Weights of a small contrastive image-text model: text encoder layers 6, 5900 steps.
Rows from block 2 of the text encoder of a small contrastive image-text model, named by matrix and row number. Rows with one number belong to one neuron. Each number is 128 + 32 x the weight over its row's rms, rounded and kept within 0 to 255. All counts start at 0.
Before each neuron's rows are labels from the 100 texts, of 14976, where the neuron reaches its highest value: "fires on" is the input token at the peak. Only what is clearly more common there than usual is listed. The data: photos with spoken descriptions (Open Images, Localized Narratives).
# fc1: MLP up (text_encoder.blocks.2.mlp.fc1.weight, 384x128), inputs 0-127
# fc2: MLP down (text_encoder.blocks.2.mlp.fc2.weight, 128x384, transposed), outputs 0-127

fires on: "lights"; "cars"; "<end>"
fc1.269 [ 77 141 158 132 117 207  94  76 138  85 131 132 135 121 101 136 122  97 149 175 117  84  84 134 180 152 122 109 143  80  96 135 123  83 181  72 135 192 139  95 134 136 136 154  80 142 153 140 221  90 124 155  81 140 172 113 144 130 136  58 165  86 179  93 139 126 129 132  81 116 130 107 128 115 131 163  96 171 111 115 152 196 132 142 121 147  97 170 155 147 107 198 143 138 127 104 105 136 113  46 131 103 108 115 143 116 143 152  77 142 167 170 129 140 111 126 122 118 166 120 130 108 123  84  56  93 181 163]
fc2.269 [162 116 163 131 108 126 170 118 147 127  90 149  90 147 105 142 162 138 109 121 119 175 175  92 107 130 166  95 163 122 148 100 164 157  73 156 129  99 121 117 127 133 142 113  69  94 129 147  95 119 158  91 216  90 117 133 106 105 161 228  98 152 105 158  90  92 157  56 114  85 132 169  37 136 169  88 129 134 137  75 131 148 176 124 151 141 125 112 113 149 114  51 150 137 154 129 134 127 155 161 169 129 119 141 159  79 108  91 154 168 162 143 117  71  84  82 145 106 109 125 102 136 148 206 151 109 128 138]

fires on: "on"; "in"; "color"
fc1.246 [120 178 136 153  79 125 159 105 107 118 169 166 150 127  88 143 169 128 154 126 113 131  70 103 119 106 145 226 150 100 128 143 211 138 153 137 136 123 103  73 110 183 131 156 132  95 165 160 162 102 131 113 161 136  65 103  95 179 109 130 141 134 147 113 140  89 130 134  74 115 128 111 159 128 123 166 141 207 117 152 133 122 132 137  87 155  77  99 121 146 146  85 175 144 159 116 113 156 152 105  76 124  49 150  88 155 163 117 127 173 105  43 157  94 114 165  55 107 124 153 178 136  89 112  93 116 126 131]
fc2.246 [ 78 109 109 144  96 135  64 109 119 122 130 123 159 104 140 153  74 108  90 154 163 168 145 145 121 119 108 155 164 180 156  96  82 148 143 134  92 136 149 107 129 149 113 138 121 148 126 158 114 121 126  95 127 108 100 131 210 120 163  99 162  58  94  54  99 188 141 147 167 124 148 102 190  77 107  98 195 207 132 121  89 189 141  80 162 155 106  80 129 155 141 146 121 106 159 122 130 135 127 109 107 143  53 114  67 141 144 165 151  72 142 119 141 118 123 103 142 151 197 117 110 197  81 155 133 145 137 136]

fires on: "guitar"; "drums"
fc1.145 [ 82 113 165 119 157 158  74 128  87 164  79 177 130  93 130 167 106 116 167  91 134 128  59  92  94 157  90 107 140 147  75 127 137 129 112 102 134  71 104 101  91  76 118 168 149 152 145 193 130  95 129 135 150 122 109 166 194 126 134 105 143 158  97 115 154 104 155 147 141 104 126 126 150 151 111 113  96  90 170 166 102 121 187 205 145 144 121 118 113  96 107 171 153 162 100 123 160  67  65 185  85  97  86  54  75 138 184 114 127 132 131 130 134 135 178 131 166  98 136 144  89 160 141 147 175 153  91 133]
fc2.145 [ 96 138 109 128 133 192 144 102 128 147 116  95  81 112 188 135 102 156 141 150  65 115 152 179 179 179 137 131  69 138  90 156 127 141 113 157 132 100  77 130 118 119 115 108  88 145 115  85 103 197 157 160 129 146  59 175 102 144 113 179  79 139 168 120  81 212 213 129  89 166 129 196 107  98 116  98 117  82 127 101 155 122 161  82 110 115 159 133 214  97 118 143 118 124 101  92 108 159 129 145 142 146 138 114 140 157 137 117 185 108  95 136 104  99 104 129 194 116 150 109 110 102 107 133 107 115 104 118]

fires on: "on"; "."; "a"
fc1.218 [163 141 143 138 179 176  67 128 129 122 113 154 119 154 140  99 117  84 100 113  69 211 160  96 159 175  76 171 125 132  98  73 190 118 111 104 117 131 142  97 147 143 159 163 132  38 103 109 149 149 119 160  86 121 123 133  92  93 112 108 155  70  78 110 101 151  75 109  71 121 118 141 134 159 160 126 170  93 136 129 195 143 140 177 104 110 153 104 111 149 101 148 107 127 130 140 160 191 142 161 102  94 108 165 117 163 119 170  83 141 180 162  98  87 151 127  58 175 104 127 144 164 149 124 137  92 144 103]
fc2.218 [156 205  97 103 115  57 121 136 159 142 128 131  83 170 133  95 108 120 125 138 152 145 113 132 112 118 129 134 136  95 107 128  82 111 130 170  95 141 169 100 166 165  76  78 107 114 101 165  84 103 115  93 145 117 154 131 115 136  86  77 140 208 140  41 110 133 120 171 152 158  79 106 150  91  63 153 133 128 169  83 107  84 168  87 100 169 194 222 122  92 142  93 136 109 118 150 148 148 174 152 153 167 101 122 187 184  97 153 132 102 153 118 103 117 133 156 163 164 122 121 155 150 114 120 129 118 119  94]

fires on: "painting"; "poster"
fc1.188 [105 108  56 148 100  28 174 131 101 139  73 152 131  96 117 103 183 155 151  58 138 119 138 136 201 115 137 123 116  36 143 129  82  78 143 135 118 134 107 214 150 168 111 111 107 163 156 107 137 188 117 123 156 107 134 178 166 141 135 112 129 172 155 100 148 126 168 127 128 144 148 127 112 130 119 119 127 143  93  97 100  92 174 165  97 154  83 152 158 116 130  95 156 118 117 108 159 114 162 112 104 102 125 167  42 127 162 124 130 126  64 199 100 133 123 131 159 133 113  96 136 148  77 160 132 138 131 154]
fc2.188 [138 126 102  91 133 110 128  74 107 173 146 162 147  60 104 134 128 130 137 158 145 115 102 133  88 164  94 124 133 128 188 105 153 111  47 175 102  94 192  90 159 153 129 103 149 149 103 162  98 115  67 147 152 125 110 109 139  91 154  75 152 104 129 125  82 132  61  95  98 120  85 161 114 210 115 120 139 158 134 134 147 168 112  92 141 135 112 147  54 118 129 126 129 103 195 112 106 205 105 155 127 156 182 104 145 170  89  89 218  97  96 126 122 125 134 120  85 157 133 164 150 128 139 160 146 158 156 159]

fires on: "."; "dark"; "<end>"
fc1.79 [128 127 155 145 144 109 107 141 129  91 143 135 130 164  85 137 164 151 155 134  83 165 142 127  92 124 155 120 114 143 112 100  97 128 138 112 205 114 141 120 125  70 113 210 105 123 181 100 190 185 108 156  95 125 116 113 250 101  77  85 106 105 126 179 149 105 141 138 137 152 149 148  91 193 122 134  67  54 114  86 155 128  91 110  94 160 182 199 116 107 121 123 139 136 116 160 101  99  93 121 119 130 126 107 104  78 167 173 116 146 110 144 130 118  90  99 164 183 116 117  61  96 139 154 138 139 138 116]
fc2.79 [ 92  72 115 137  95  69 146 120 111 130 132  98  90 116  79  86  73 120 163 100 199 154 140 157 144 126 135  91 135 162 124 106 200 117  91  74 181 162 136  84 109 132  91  87  91 112 101 114 149 131 147 130 202 134 122  92 135 182 117 136 116 165 122 154 107 106  37 182 124 123 205 177  71 120 113 168 106 101 128 143 122 173 123 162 116 145 122 111 104 106 151 100 140 105 126 119 109 154 115 147 173 169 116 140  60 128 179 135 168  90 182 124  90 110 148 139 185 158 141 108 169 149 139 135 113 161 163 131]

fires on: "lights"; "ceiling"; "."
fc1.325 [120 125 144 178 110  91 182  88 171 133  95  99 144  89  97 103 116 167 162 146 153 121 141 161 126 145 128 112  91 143 145 130 158  33 118 101  53 182 108 149 127 130 128 103 204 136 102 141 129 114 173 188 145 106  90 132 162 111 154 163 152 107 100 156 129 108  84 155 153 206 172 132  87 120 123  89 188 181  71 162 164 120 152 111 134 109 126 119  97 168 105  60 100 107 141 115 109  80  65  89 160  99 108 144 102 165 147 131 150 109 167 146 162  89 116  95  92 125  99 118 149 163 154 124  98 131 160  83]
fc2.325 [ 71 189  99 135  94 109  84 114  94 128 133 157 108 160  78 159  67 147  71  97 126 115 107 106 168 124 141 174  97 195 102 134 174  64 116  88 138  66 161 116  76 157 127 121  98 105 146 117 142 134 116  71 176  79 164 111  80 101 108 169 148 118 175 136 147 183 160 129  88 111 114 170 149 116 170 151 150 152 150 156 137 177 117 172 163 119 147 148 107 167 151  90 177 151 135 176 125 128  93 100 130 188  97 123 139 100 110 125 141  91 175 155 123 152  53 136  69 127 113 134 124 188 145 125  99 103 130 121]

fires on: "pink"
fc1.379 [195  94 145  99 122 118 184 166 134 110 130 105 183 130 156 118  93 116 114 159 131 122 153 125 124 146 112 144 148 106 105 134 171  92 150 129 107 120 117 150 122  55 105  62  61 121 127 123  55  94 134 135 122 119 142 125 171 133 188  66 145 109 142 113 144  96 137 172 174 162 168 120 101 124 129  92  65 198 184 164 119 112 133 188 185 109 149 106 125 170 174 127 174  90 136 141 113 151  87 159 184  96 121 129 137 168  80 107  96 151 110 134 142  57 100 117  88 147 102 165 129 165  91 179 138 143  92  90]
fc2.379 [114 126 119 167 119 177 127  94 158 131 103 150  83 188 150 146 101 129 162 143  97 126  96 102 191 100  94 168 140 126 143 122  90 124 126 126 135 101 167  45 101 111 146 147 127 106 110 110  94 138  60 123 188  87 123 123 128 103 131 124 152 183  36 113  95 174 174 115 171 160  90  99 131  82 156  87 133 174 198 169 112 101 144  75 120 182 139  94 163 205  93 133 132  96 172 149  98 101 113 133 136 157 109 153  83 123 118 106 151  69 114 114 174 140 152 144 150 198 145 141 116 102 114 138 101 117 161 122]

fires on: "lights"; "fire"
fc1.312 [ 87 130 162 222 124  84  90  97 192 154  86 128 145 139 139 121 194 120 153 142 130 144 160 152 136 100 151 127 129  97  95 170 125 152 160  91  71 159 165 124 158 155  91  81 100 164 168  98 124 131 147 106  96  78 112 121  89 153 162  67  99 155 141  95 148 201 136  71  94 106 145 142 113 189  63  95 114 144 148 141 112 181 116  92  78  75 108 137  82 164 144 165 188 134  99 137 132 120 109 113 140  96 101 163  89  74 103 159 140 135  89 135 143  96 116 141 171 141 160 158 103 132 163  91 132 119 161 123]
fc2.312 [149 124 171 190 152 133 219 127  89  74 138 100 128 119 116 144 182  76 165 118  89 158 129 165  74 141 126 137 109 133 102 144 140  81 134  96 207 114 102  63  84 152  93 149 158 114 101 139 161 133  73  65 191  93 110 120 148 109 161 150 136 125 154 168 138 135 121 137 156 120 169 129 131 126 174 129 132 107 139  61  88 188 144 143 157 102 119 133 121  77 129 120 148 114  77 111 136 193 185 111 124 116 140 120 207 112 126 132  44 150 130  87 106 123 116 115 110 143 111  93 101 144 106 100 147 103 167 151]

fires on: "kid"; "child"; "boy"
fc1.236 [218 183 113 125 105 112 161 165 138 113 100 134 137 142  61 146 136 115 144 146 109 131 113 149  47 140 131 186 170 136 100 164  93 115 110 166 211 142  97 130  85  91 143 121 143 129 123 170 139 128  88 134 179 150 112 150 136 125 146 154 132  45 131  63 136 191 110 137 131  89  66 166 135 126 117  92  61 149 116 130  72 147  65 119 105 161 125 171 123 190 108 165 125 102 142 138 115 130 122 180 118 103 105 120 129 136 106 113  79 126 103 130 179 118 149 131 123 100 139 128  76  93 151  87 135 174 186 154]
fc2.236 [183 165 100 172 151 159  89 178 132 134 146 105 111 161  83 127  82 122 156 124  94 114 197 102  96  80 143 170 144 147 166 109 132 141 119 125 103 102  95 104 138  69 196 125 149 157 112 154 174 136 138 150 141 169 100 126  85 120 100 131 145 111 124 145  77  89 149 125 129 159 155  98 100 103 150 135 133 150 194  92  80 110 126 134 124 108  83 140 128 197  83 121 117 110  84 131  51 107 155 162 111 168 219 168  75 116 155 180 109  69 122 122 146  87 161  83  88 119 164  86 145 104 146 119 104 167 148 153]

fires on: "painting"
fc1.147 [115 113 168 157  96 160 139 179  81  97 134 153 159 149  99 147 107 187 141  78 140 126 121  94  84 108 133 118 163  98 133 101 151 118 127 106 123 201 132 133  86 215  75 217 157 146 131 173 147 134 142 140 107 131 140 192  63 130 120 172 126 113 136 118 122 142 161 160  85 104 147  77  73 146 125  96 128 160  91 156 150 122 123 107  82 106 187 131 160 117  61 101  96 131 137 145 120  47 115 109 101 113  83 110 110 158 113 137 177 158  99 117 148  85 130 162 133 172 125 188 155  89  75 131 126 115  94 127]
fc2.147 [162 136 191  72 143  84 132 163 188 153 153  65 168 108 113 201 140 132 118 140  41 102 141 128 153 145 132  90  94  85  94 130  70 100 105 129 164 149 138 112 109 121 118 223 173 123  96 142 112 119 121 123 135 137 105 129  92 100 145 134 167 121 105 174  94 152 139 147 142 116 147  91 122  98 137  98 114 188 133 113 121 183 139  87 103 115 111 142 119 146 113  93  91 110 136 176 171 118 109 126  90 163 158 133 114  90 109 107 152  90 109 144 158 153 127 186 175 147  36 107  88 184 133 177 104 121 115 178]

fires on: "lights"; "light"
fc1.358 [132 167 150 137  90 130 115 134  98 169  71 170 133  79  74 187 131 177 134  67 127 119 164 114 106 149 119  88  86 115 104  88 190  58 154 166 126 132 100  82 110 122 153 167 123 141  93 161 154 177 143 128 120 149 109 166 132  98 121  73 128 149 110 136 128 174  55 132 166  76 166 129 162 171 115  80 159 128 137 148 109 159 112 165 139  90 117 141 111 181  65  68 173 147 115 101 192 121 108 130 146 145  75 136 106 143 159 123 141 111  83  93 131 110 130 191 151 125 137 149 125  84 140 182 103  65 122 134]
fc2.358 [163 116 217  82 168  87 105  73 107 117  78 137  83 131 151 188 113 136 137 158  95 160 132  76 115 151 155 124 159 221 109 166 133 173 101 147 138 147 142 192 125  80 120 142 112 115 145 114 155  91 144 113 150 133 111 169 139 152 174 110 132 136 101 135 101 183 115 169 141 185 142 134 107  98 122 140  94 138 167  69 161 124 112 126 130 127  93 138 152  80 127 145 102  97  82 101  77 137 106  93 159 142 127  97 100 131 110 130 129 127  98 122 113  66 180 156  96 117 154 131  69 223 105 145 163  77 107 163]

fires on: "in"; "at"; "."; "musical"
fc1.279 [150 110 142 176 102 110 153  83 115 166 142 162 109 144 171 115 123 155 107 133  91 151  95  85 153 175 154 156 148 126 105  91 103 104 105 129 108 102 135 141 157 118  91  86 130 175  92 159 149 178 147 135  95 117 101 148 146 130  88 174  93 130 144 147 126 136 123 143 128 105  89 124 197 132 101 102 152  95  68 162 121 197 159 155  97 174 171 109 113  71 144  36 138 113 116 120 139 104 113 181 128 104 146  49 125  95 148 138  87 199 122 133  55 176 145 103 124 104 159 211 128 167 143 150 145 184 141  94]
fc2.279 [131 126 169 158 119 176 133 140 120 136 155 106 152  91 137  81 120 147  69 149 112 106 119 153 137 172 103  95 115 134 124 113 127  54 180 160  59  88  68 135 153 107  99 104 147 141 136 123  76 152 132 160 123 140 155 150 144  87 122 141  91 158 138 118 108 136 151 110 139 139 112  79 173  88 150 124 145 114 135  99 174  15 141 109 199 156 123  76 137 137 157  60 142  85  91 135 125 160 182  76 155 129 134 144 160 138  91 153 143 113 111 162 132  96 156 161 164 128 145 194 115 147  75 204  98 167 152  94]

fires on: "guitar"; "drums"
fc1.185 [127 158 149 130 179 131 135  97 140  88 110 144  96  88 119 176  90 111 114  39 142 126 122 123 149 159 120 150 154  72  96 138  83  77 113 119 176 128 140 107  84 114  73 143 127 127 174 177 197 141 137 135 143 149 137 140 133 169 134 133 159 124 140 115 184 212 143  89 159 188 139 112 126 167 119  29 130 127 115 146 184 167  88 141 108 134 159 115  68 104  94 118 150 125 104 188 152  89 116 131 161 125  60 103 180 110 182 110 150 180 129  66 116 100 118 118 117 133 138 126 124 108 101  88 126 138 160  95]
fc2.185 [107 158 155 138 161 102 147 125 112 128 164 144 144 130 125 108 129  85 152 161 111 197  89 157 122 116 177 126  73 134 127 136 101 144 188  50 141 124 128 107 153 172 128 118 114 202 153 135 186 150 151  88  95 119 125  73  80 128  84 131  89 155 157 184  92  86  94 130  75  65 115 137 108 121 161 113 106  98 164  96 151  67 128 137 134  95 146  79 182 121 183 140 150  30 124 112 161 171 152 156 103  84 118 124 150 135 144 119 132  99 126 151  63 169 145 106  94 124 144 135 146 139 170 151 150 100 173  86]

fires on: "guitar"
fc1.213 [107 182 139 113  90 105 114 105  69  97  73 130 130  99 159 127 165  74 119  66 143  91 120 125 154 184 139 142 183 109 119 142 106  70 109 172 111 119 111 118  69 149  77 131 120 224 104 156 148 209 128  74 123 190 100  89 157 103 131 120 138 120 151 142 118 118  99 143 140  98 138 133 175 167 135 103  89 117 157 138 171 137 156 173 113 113  85  74  94 160 103 129 135  82 162 203 132 108 151  82  82 106 141 103 145 135 149  97 153 141 154  96 136 122 191 123 128 113 184 171 135 152 180 121 125 110 124 134]
fc2.213 [134 157 110 123 171  95 126 151 137 163 115 189  79 118 170 121 108 206 157 154 100 145 138 160 161 107 108 203  86 174 159 147 137 180 147  95  88 114 135 104  53 128  92 129 140 111  77 136 125 114 149  90 130 124 128 192 135 148 104 124 160  66 150 132  89 137 159  81 105  68 137 123 103 103  81 109 161 101 110 170 148  54 114 137  83 108 134 123 184 170  93 148 110 128 163 147 189 134 149 148 137  65 129  73 181 159  99 124 160  70 130 143 101 110 176  74 121 126 126 150 147 113 153 124 124  90 139 151]

fires on: "lights"; "light"; "roof"
fc1.102 [100 154 138 131 178  62 147  92  81 140 125 120  76 218 152  62  76 151 149 112  85 101 128 109 177 100 121 137  91 144 139 113 165 142 147 115 144 109 166 157 130 153  97 177 105 130  96 101 142 150  98  85 156  51 117 201  99 137  83 100 119 131 115 163 133  77 138  49 202 111 170 177 107 116 105  91 118 192 158  90 124 165 124 153 149 136 127 154  92 115  77 144 156 124 141 126  92 117 125 118 206 113 131 128 140 125 188 173 119  96 137 117 125 118 169 103 119 117 113 160 135 109 156 140 139  88 106 129]
fc2.102 [120 130 115 146 123 147 137 115 141 136 159  96 141 110 121 101 135 128 122 122 104  96 122  59  75 155 198 121  67 208 133 152 175 130 126  89 182 152 166 153 145 131  51  93 176 151  70 133  90  97 123 115 136 110 124 182 130 144 127 154 135  66 148 122 104 118 154 117 162 129 132 134 128 132 160 101 123 150  83  89 104  87 124  82 124  91 100 117 180  68 147  99 105 205 186 163 167 134 105 156  95 125 172 118 153 110 179 103 114 118 123 136 171 106 132 113 146 114 116 189  75 147  53 116 124 142 174 192]

fires on: "in"; "and"; "air"
fc1.368 [104 134  84  99 121 124 101 151 123 111 172 135 109 138 156 116 133 170 118 130 162 148 193 129 118 127 167  81 145 123 120 147  79 144 178 131 135 126 155 173 149 119 129 123 130  51 131 108 147 120 159  60 136  86  61  82 155 158 156 140 139  34 132 197 128 152 147 151 102  72 103 120 126 116 145 144 133 153 145 193 160 161 144 157 171  82 122 154 165  93  78 126  77 166 122 129  99 106 110 119 146  80  54 169 146  52 178 142 145 117 155 109 113 117  76  98 116 112  97 148 130 139 147 160 127 185 184 148]
fc2.368 [172 134 122 109 116 118 191 118 120 129 100 129 155  78 168 119 162 113 113  77 133 143  79 140 129 146 174 170 177 114 135 138  54  50 144 205 123 121 169  77 126 104 131 114 148 113 122 147 154 122  81 151 142 178 148 162 129 126 116 127 124 132  72  91 163 122 136 144 187 193 126 163 204 119 125 140 173 104 140  99 191 129 143 107 127 166 104  87  52 117 118 136 167 160 126 173 145 117 103 116 135  65 136  42 136  96 131 157 112 142 114 139 123 104 100  92 154  99 137  79 132 122  81 136 135  87  96 172]

fires on: "lights"; "top"
fc1.291 [ 78 151 151 163 125 155 130  90 127 140 154 118 169 198  99 123  99 174 186 112 120 107 117 108 156 156  97 161 122 146 113 114 112  98 146  82 155 158  68 137  79 137 126 111 133 120 153 105 164 174 143 173 101 157  98 182 147  74 127  99  98 145 130 130 133  77 150 131 149 155 155 147 103 147  66 151  83 171 126 121 181 168  80  52 115 108  83 177 105 182  76 175 127 153 159 114  63  76 125  99 122 136 132 168  93 140 105 109 195 107 146 136 182 101 124 168 104  97 108 162 105  79 176 131  93 121 143 128]
fc2.291 [140 152 112  70 173 119  72  65 118 110 161 191 132 137 103  89 136 116 182 116 129 186 124 120 150 140 162 123 127 132 102 112 144 101 158 129 202 167 155 200 146  97  87 136 136 147 133 138 168 145  67 114 139 114 163 125 120 118 112 157  85 141  54 145 124 107 129 118 152 137  95 109 101  84 107 131 148 121  83  97  85 104 155 188 144 105 101 139  84  79 174 130 123 141  79 134 173 116  51 103 157 157 137 145 107 115 185 134 147 139 118  96 171  42 139 176 132 120 173 203 106 126 166 105 127 126 121 102]

fires on: "pink"; "and"
fc1.252 [120 117  96  96 127  89 158 162 116  94 133 144 126 136  60 121 137 136  90 172 139 154 144 156 129 128 140  81 135  53 137 127 118 121 154 139 119 118 179 110 124 165 127 188 118 194 156  95  62 177 153 155 142 143 125  93 124  61 171  69 104 153 111 131 197 117 141  48 106  97 135 144 154 116 141 166  95 117 173 122 115 192 143 153 204  96 120 120 117 169  95 124 192  93  71 138 174 132 166 125 167 112  52  99  92 115 113 173  99 131 135 128 145 151 141 165 119 112 143 132 107 151 142 101 119 108 142  62]
fc2.252 [101 181 116  72 141 178 238 160  93 118 142 159 169 117 165 156  87 170  54 113 159 102 146 115 162  63 102 146 129 142 139 174 117 116 153 154 148 125 147 126  92 131 148  98  98 134 119 136 195 129 134 104  95 108 136 115 103 122 123 117 168 119 133 147 123 147 141  89 126 100 142 107  86 100 135 102 105 193 142 171 122 169 171 161 124 153 122 140 119 135  62 105 141 150  93  70 107  88 107 119 112 165 108 140 130 176 125 176  83 161  76 103 103  74 175 177 143  67 105 135 158 108 157  97 104 149  62 124]

fires on: "pink"; "red"
fc1.258 [138  60  66 120 102 134  96 134 114 136 170 102 173 157  77 183  77 164 164 162 127 143 108 152 155 166 167 115 160  96 106 109 186 101 116 197 157 141  78 153 160 118 139  65 157 135 124  77  61 124 130 125 119 117 153 105 110  98 109  70 128 125 182 124 147  77 193 171 120 145 111 172 115 177 110 131  81 122 142 155 129 155 118 125 126 128 156 127 163 147 130  88 157 141 132 121 137 101 108 143 156  74 158 136  79 167 108  99  79  94 157  89 102 118  76 154 147 133 117 137  63 149 114 160 175 130 205 120]
fc2.258 [131  97 114 153 154 150  99 117 186 150 150 117 103 162 155 124  97 153 150 126  77 129 113 118  81 153 148 135 152 145 123 109 134  76 143 156 191  60 141  88 109 132 154 198 149  99 159 110  65 116  74 118 146 118 135 101 114 141 115 122 152 175 151  81 133 100 191 117 107 152  77 101 132 183 177  94 138 172 162 177 135 134 142 126 133 165 221 107 142 121 118  76 176 138  38  94 100 132  92 174 141  74 127 157  88 170 109 100 107 126  75 133 146 161 123 125  86  95 124 155 100 156  75 119 111 113 149 150]

fires on: "cat"; "<end>"
fc1.133 [127 136 117 130  94 132 135 129  98 165 140  96 113 150 112 146 142  97 149 165 170 111 112  97 100 139  73 163 195 106 132 150 118 134 123  97  73 101 110 104 137 175 112 119 146 148 106 107  90 156 125 166 151 127 116 112 137 118 118 142 123 216 130  92  59 155 128 157  97 134 164 158 195 148 179  84 164 125 128 164  74 168 159 154 128 137 172 143 166 143 129 186 131  88 106 118  90 138 154 130 177 177  62  94 186 149  67 155 136 136 123  96 117  84 120 189 180  93 160  76 112 152 115 148  96  35 126 146]
fc2.133 [186 104 171 113 142  80 167  91  93 143 103 125 120 139 180 155 104 128 158 201 116 112 132  91 139 130  93 118 123 140 102 120 125 178 124 127 155 123 192 102 114  82 146 149  97  82 140 118 131 164 107 159 166  70 168 128 167 123 128 106 119 117 205 173 130  80 154  90 187  72 132  95 124 161 137 100 133 117 157  95 138 147 101 114 143 122  86 121  97 135  94 168 103 106  66 106 101 144 194 132 166 106 145  88 135 146  58 159 199 119  52 105 113  99 159 173  80 153 139 126 149 162 167 124 125  74 142 124]

fires on: "cat"; "brown"
fc1.215 [ 98 157 123 124 139 164 137 180 174 151 179 115 109 162 159 147 152 130 161 171 130 142 144 161 155 122 108 162 127 137 104 113 116 173 101 116 120 149  88 119 131 112 124 179 142 137 119 133  78  73 157 155 179 122  81  95  81 104  78  94 195 117 133 138 112 157 140 143  76 153 170 141 151 126  75 160 104 141 145  84 162 131  82 160 119 141  88 118  90 125 154 132  98 106 126 139 105  80  90 101  57  73 193 127 168  73 137 167 109 103  71 112 171  58 121 130  97 128 108 147 184 144 125 158 171  59 159  70]
fc2.215 [167 135 109 109 113 100 144 130 165  91 104  97 132 130 120 176 115 146 121 108 119 129  78 115  96 163 115 121 138 123 123  94 132  99 185 162  91 177  82 219 160  96 169  59 180 104 143 141 194 126 137 137 132 148  73 136 165 174 174  82  88 139 150  92  99 106 128 100  91 146 124 208 129 170 119  89 123  98 124 126 133 113 136 122 128 116  93 156 112 114 140  88 162 119 138  63 137 186 141 152 121 110  84 116 160 143  61 151 105 109 165 153 105 133 183  78 165 186 165  94 152 102  83 147  66 157 136 122]

fires on: "kid"; "<end>"
fc1.381 [128 142 110 174 155 164 173 152 167 122 114 159 126 133 153 168 143  96 179 166 110  89 136 153  95 123 107  98 109 122  61 142 185 118 123 143 156  92  79 142 117  51 134 200 141 145 158 143 109 106 163 128 140 167 156 153 142  82 132 125 130 155 111  58 157 190  84 139  95 142 157 127 133  83 139  32 144 112 170 170  85 116  66  48 136 136 120 183 130 138 136 122 170 121 118 113  78 135 104 135  96 184  89  95 144 125 169  78 134 127  78 129 144  89 159 119 136  80 127 143 149 155 146 166  96 110 141 146]
fc2.381 [184 114 173 137  96  95 150 119 141 125 134 169 128 120 128 139 140 175  74 176  86 125 143 101 145 134 143 149 151 117 126  72  50 167 126  52 166 132 157 104 132 160 179 152 175 120  91 145 148 173 134 138 115 132 114  92 138  77 148 148 122 117 133 104  96 105  88 119 165  92 117  73 101 132 174 216 103 159 138 104 135 144 123 123  96 151 100  82  62 148  76 162 152 136 204 158 116  88  82 119  89  95 115 190  93 127 147 154  99  83 131 147  92 184 153  84 108 124 120 130 153 155 109  93 112 159 153 169]

fires on: "lights"
fc1.6 [109 132 188 119 153 111 175 112  99 134 148  99 147 142 118 175 158 214 155 122 144 113 157 116 121 228 150 109 136 210  86 140  89 111 114  47  99 138 127 126 142 138 129  96 170 164 173 109 147 167 122  90 177 110 160  97 105 155 192 119 101 125  87 126 141 143  66  71 146 105 152 142 109 168 116 146 189 110 132 183 179 128  90 164 146 106 151 170 143  68 122 139  60  89 101 102  89 115 126  97 139 133  91  99 114 152 115 119  98 136 145  70 137 147 100 147 141  82 125 116 117 136 126 126 120 140 101  85]
fc2.6 [153 187 155  89  80 187 139 138 114  75 114 134 126  84  55 106 125  58 139 153 124 149 154 124 126 133 105 102 165 132 121 123 149 124 159 157 146 128 152 150 146 124  96 127 159 132 194 105 162  79  64 129  91  94 151 100 150 105  85 152 117 176  89 118 122 132 197  90 106 142  89 158  90 108 110 118 155 115 127 115 154 185 117 191  82 198 140 134 154 174 151  90 167  74 128 124 149 113  89 151 137  74 160 138 108  75 149 116 107 133 181 146 166 106 139 137  66 128 106 129 127 181 153  82 171  81 122 154]

fires on: "."; "road"; "in"; "at"
fc1.332 [130  78 107 144 109 164 143 130 109 110 132 112 191  62 112 123 203 121 113 129 106  97 141 131 158  90 149 132 164 176  73 179 123  96  84  86 119  60 186 137 125 119  73 125 136 139  78 130 156 127 136 130 163 146  97 165 177 134  94 141 178 135 145 129 117 139 169 132 122 128 147 129 111  79 103 164 150  78 181  81 125 160 145 156  94 123  92 123  97 136  77 163 147 137  15 186 117 113 135 108 178 133 143 154 175  95 109  84 150 146  73 122 119 170 171 116 121  88 156 132 107  93 143 156 127 179 155 136]
fc2.332 [109 172 120 101 180 104 134 115 131 123 113 131 104  92 158 144 126  75 153 145 156 166 154 146 146 164 148 102 134 185  92 158 121 146 176 109  92 137  73  99  62 153 177 107 108 150  91 106  74 203 131 133 172 126 104  55  67 102  88 106 121 111 144 139 150  84 106 135 146 136 124 168 133  89 100  88 123 144 112 129 210  90 121  90 167 172  83 109 114  91 151 143 104 138  76 200 122 195 149 170 111 133 137 135 156 140  83 108 179  94 139 114  83 127 142 135 103 137 202  92 155 117 129 153 122 174 123 125]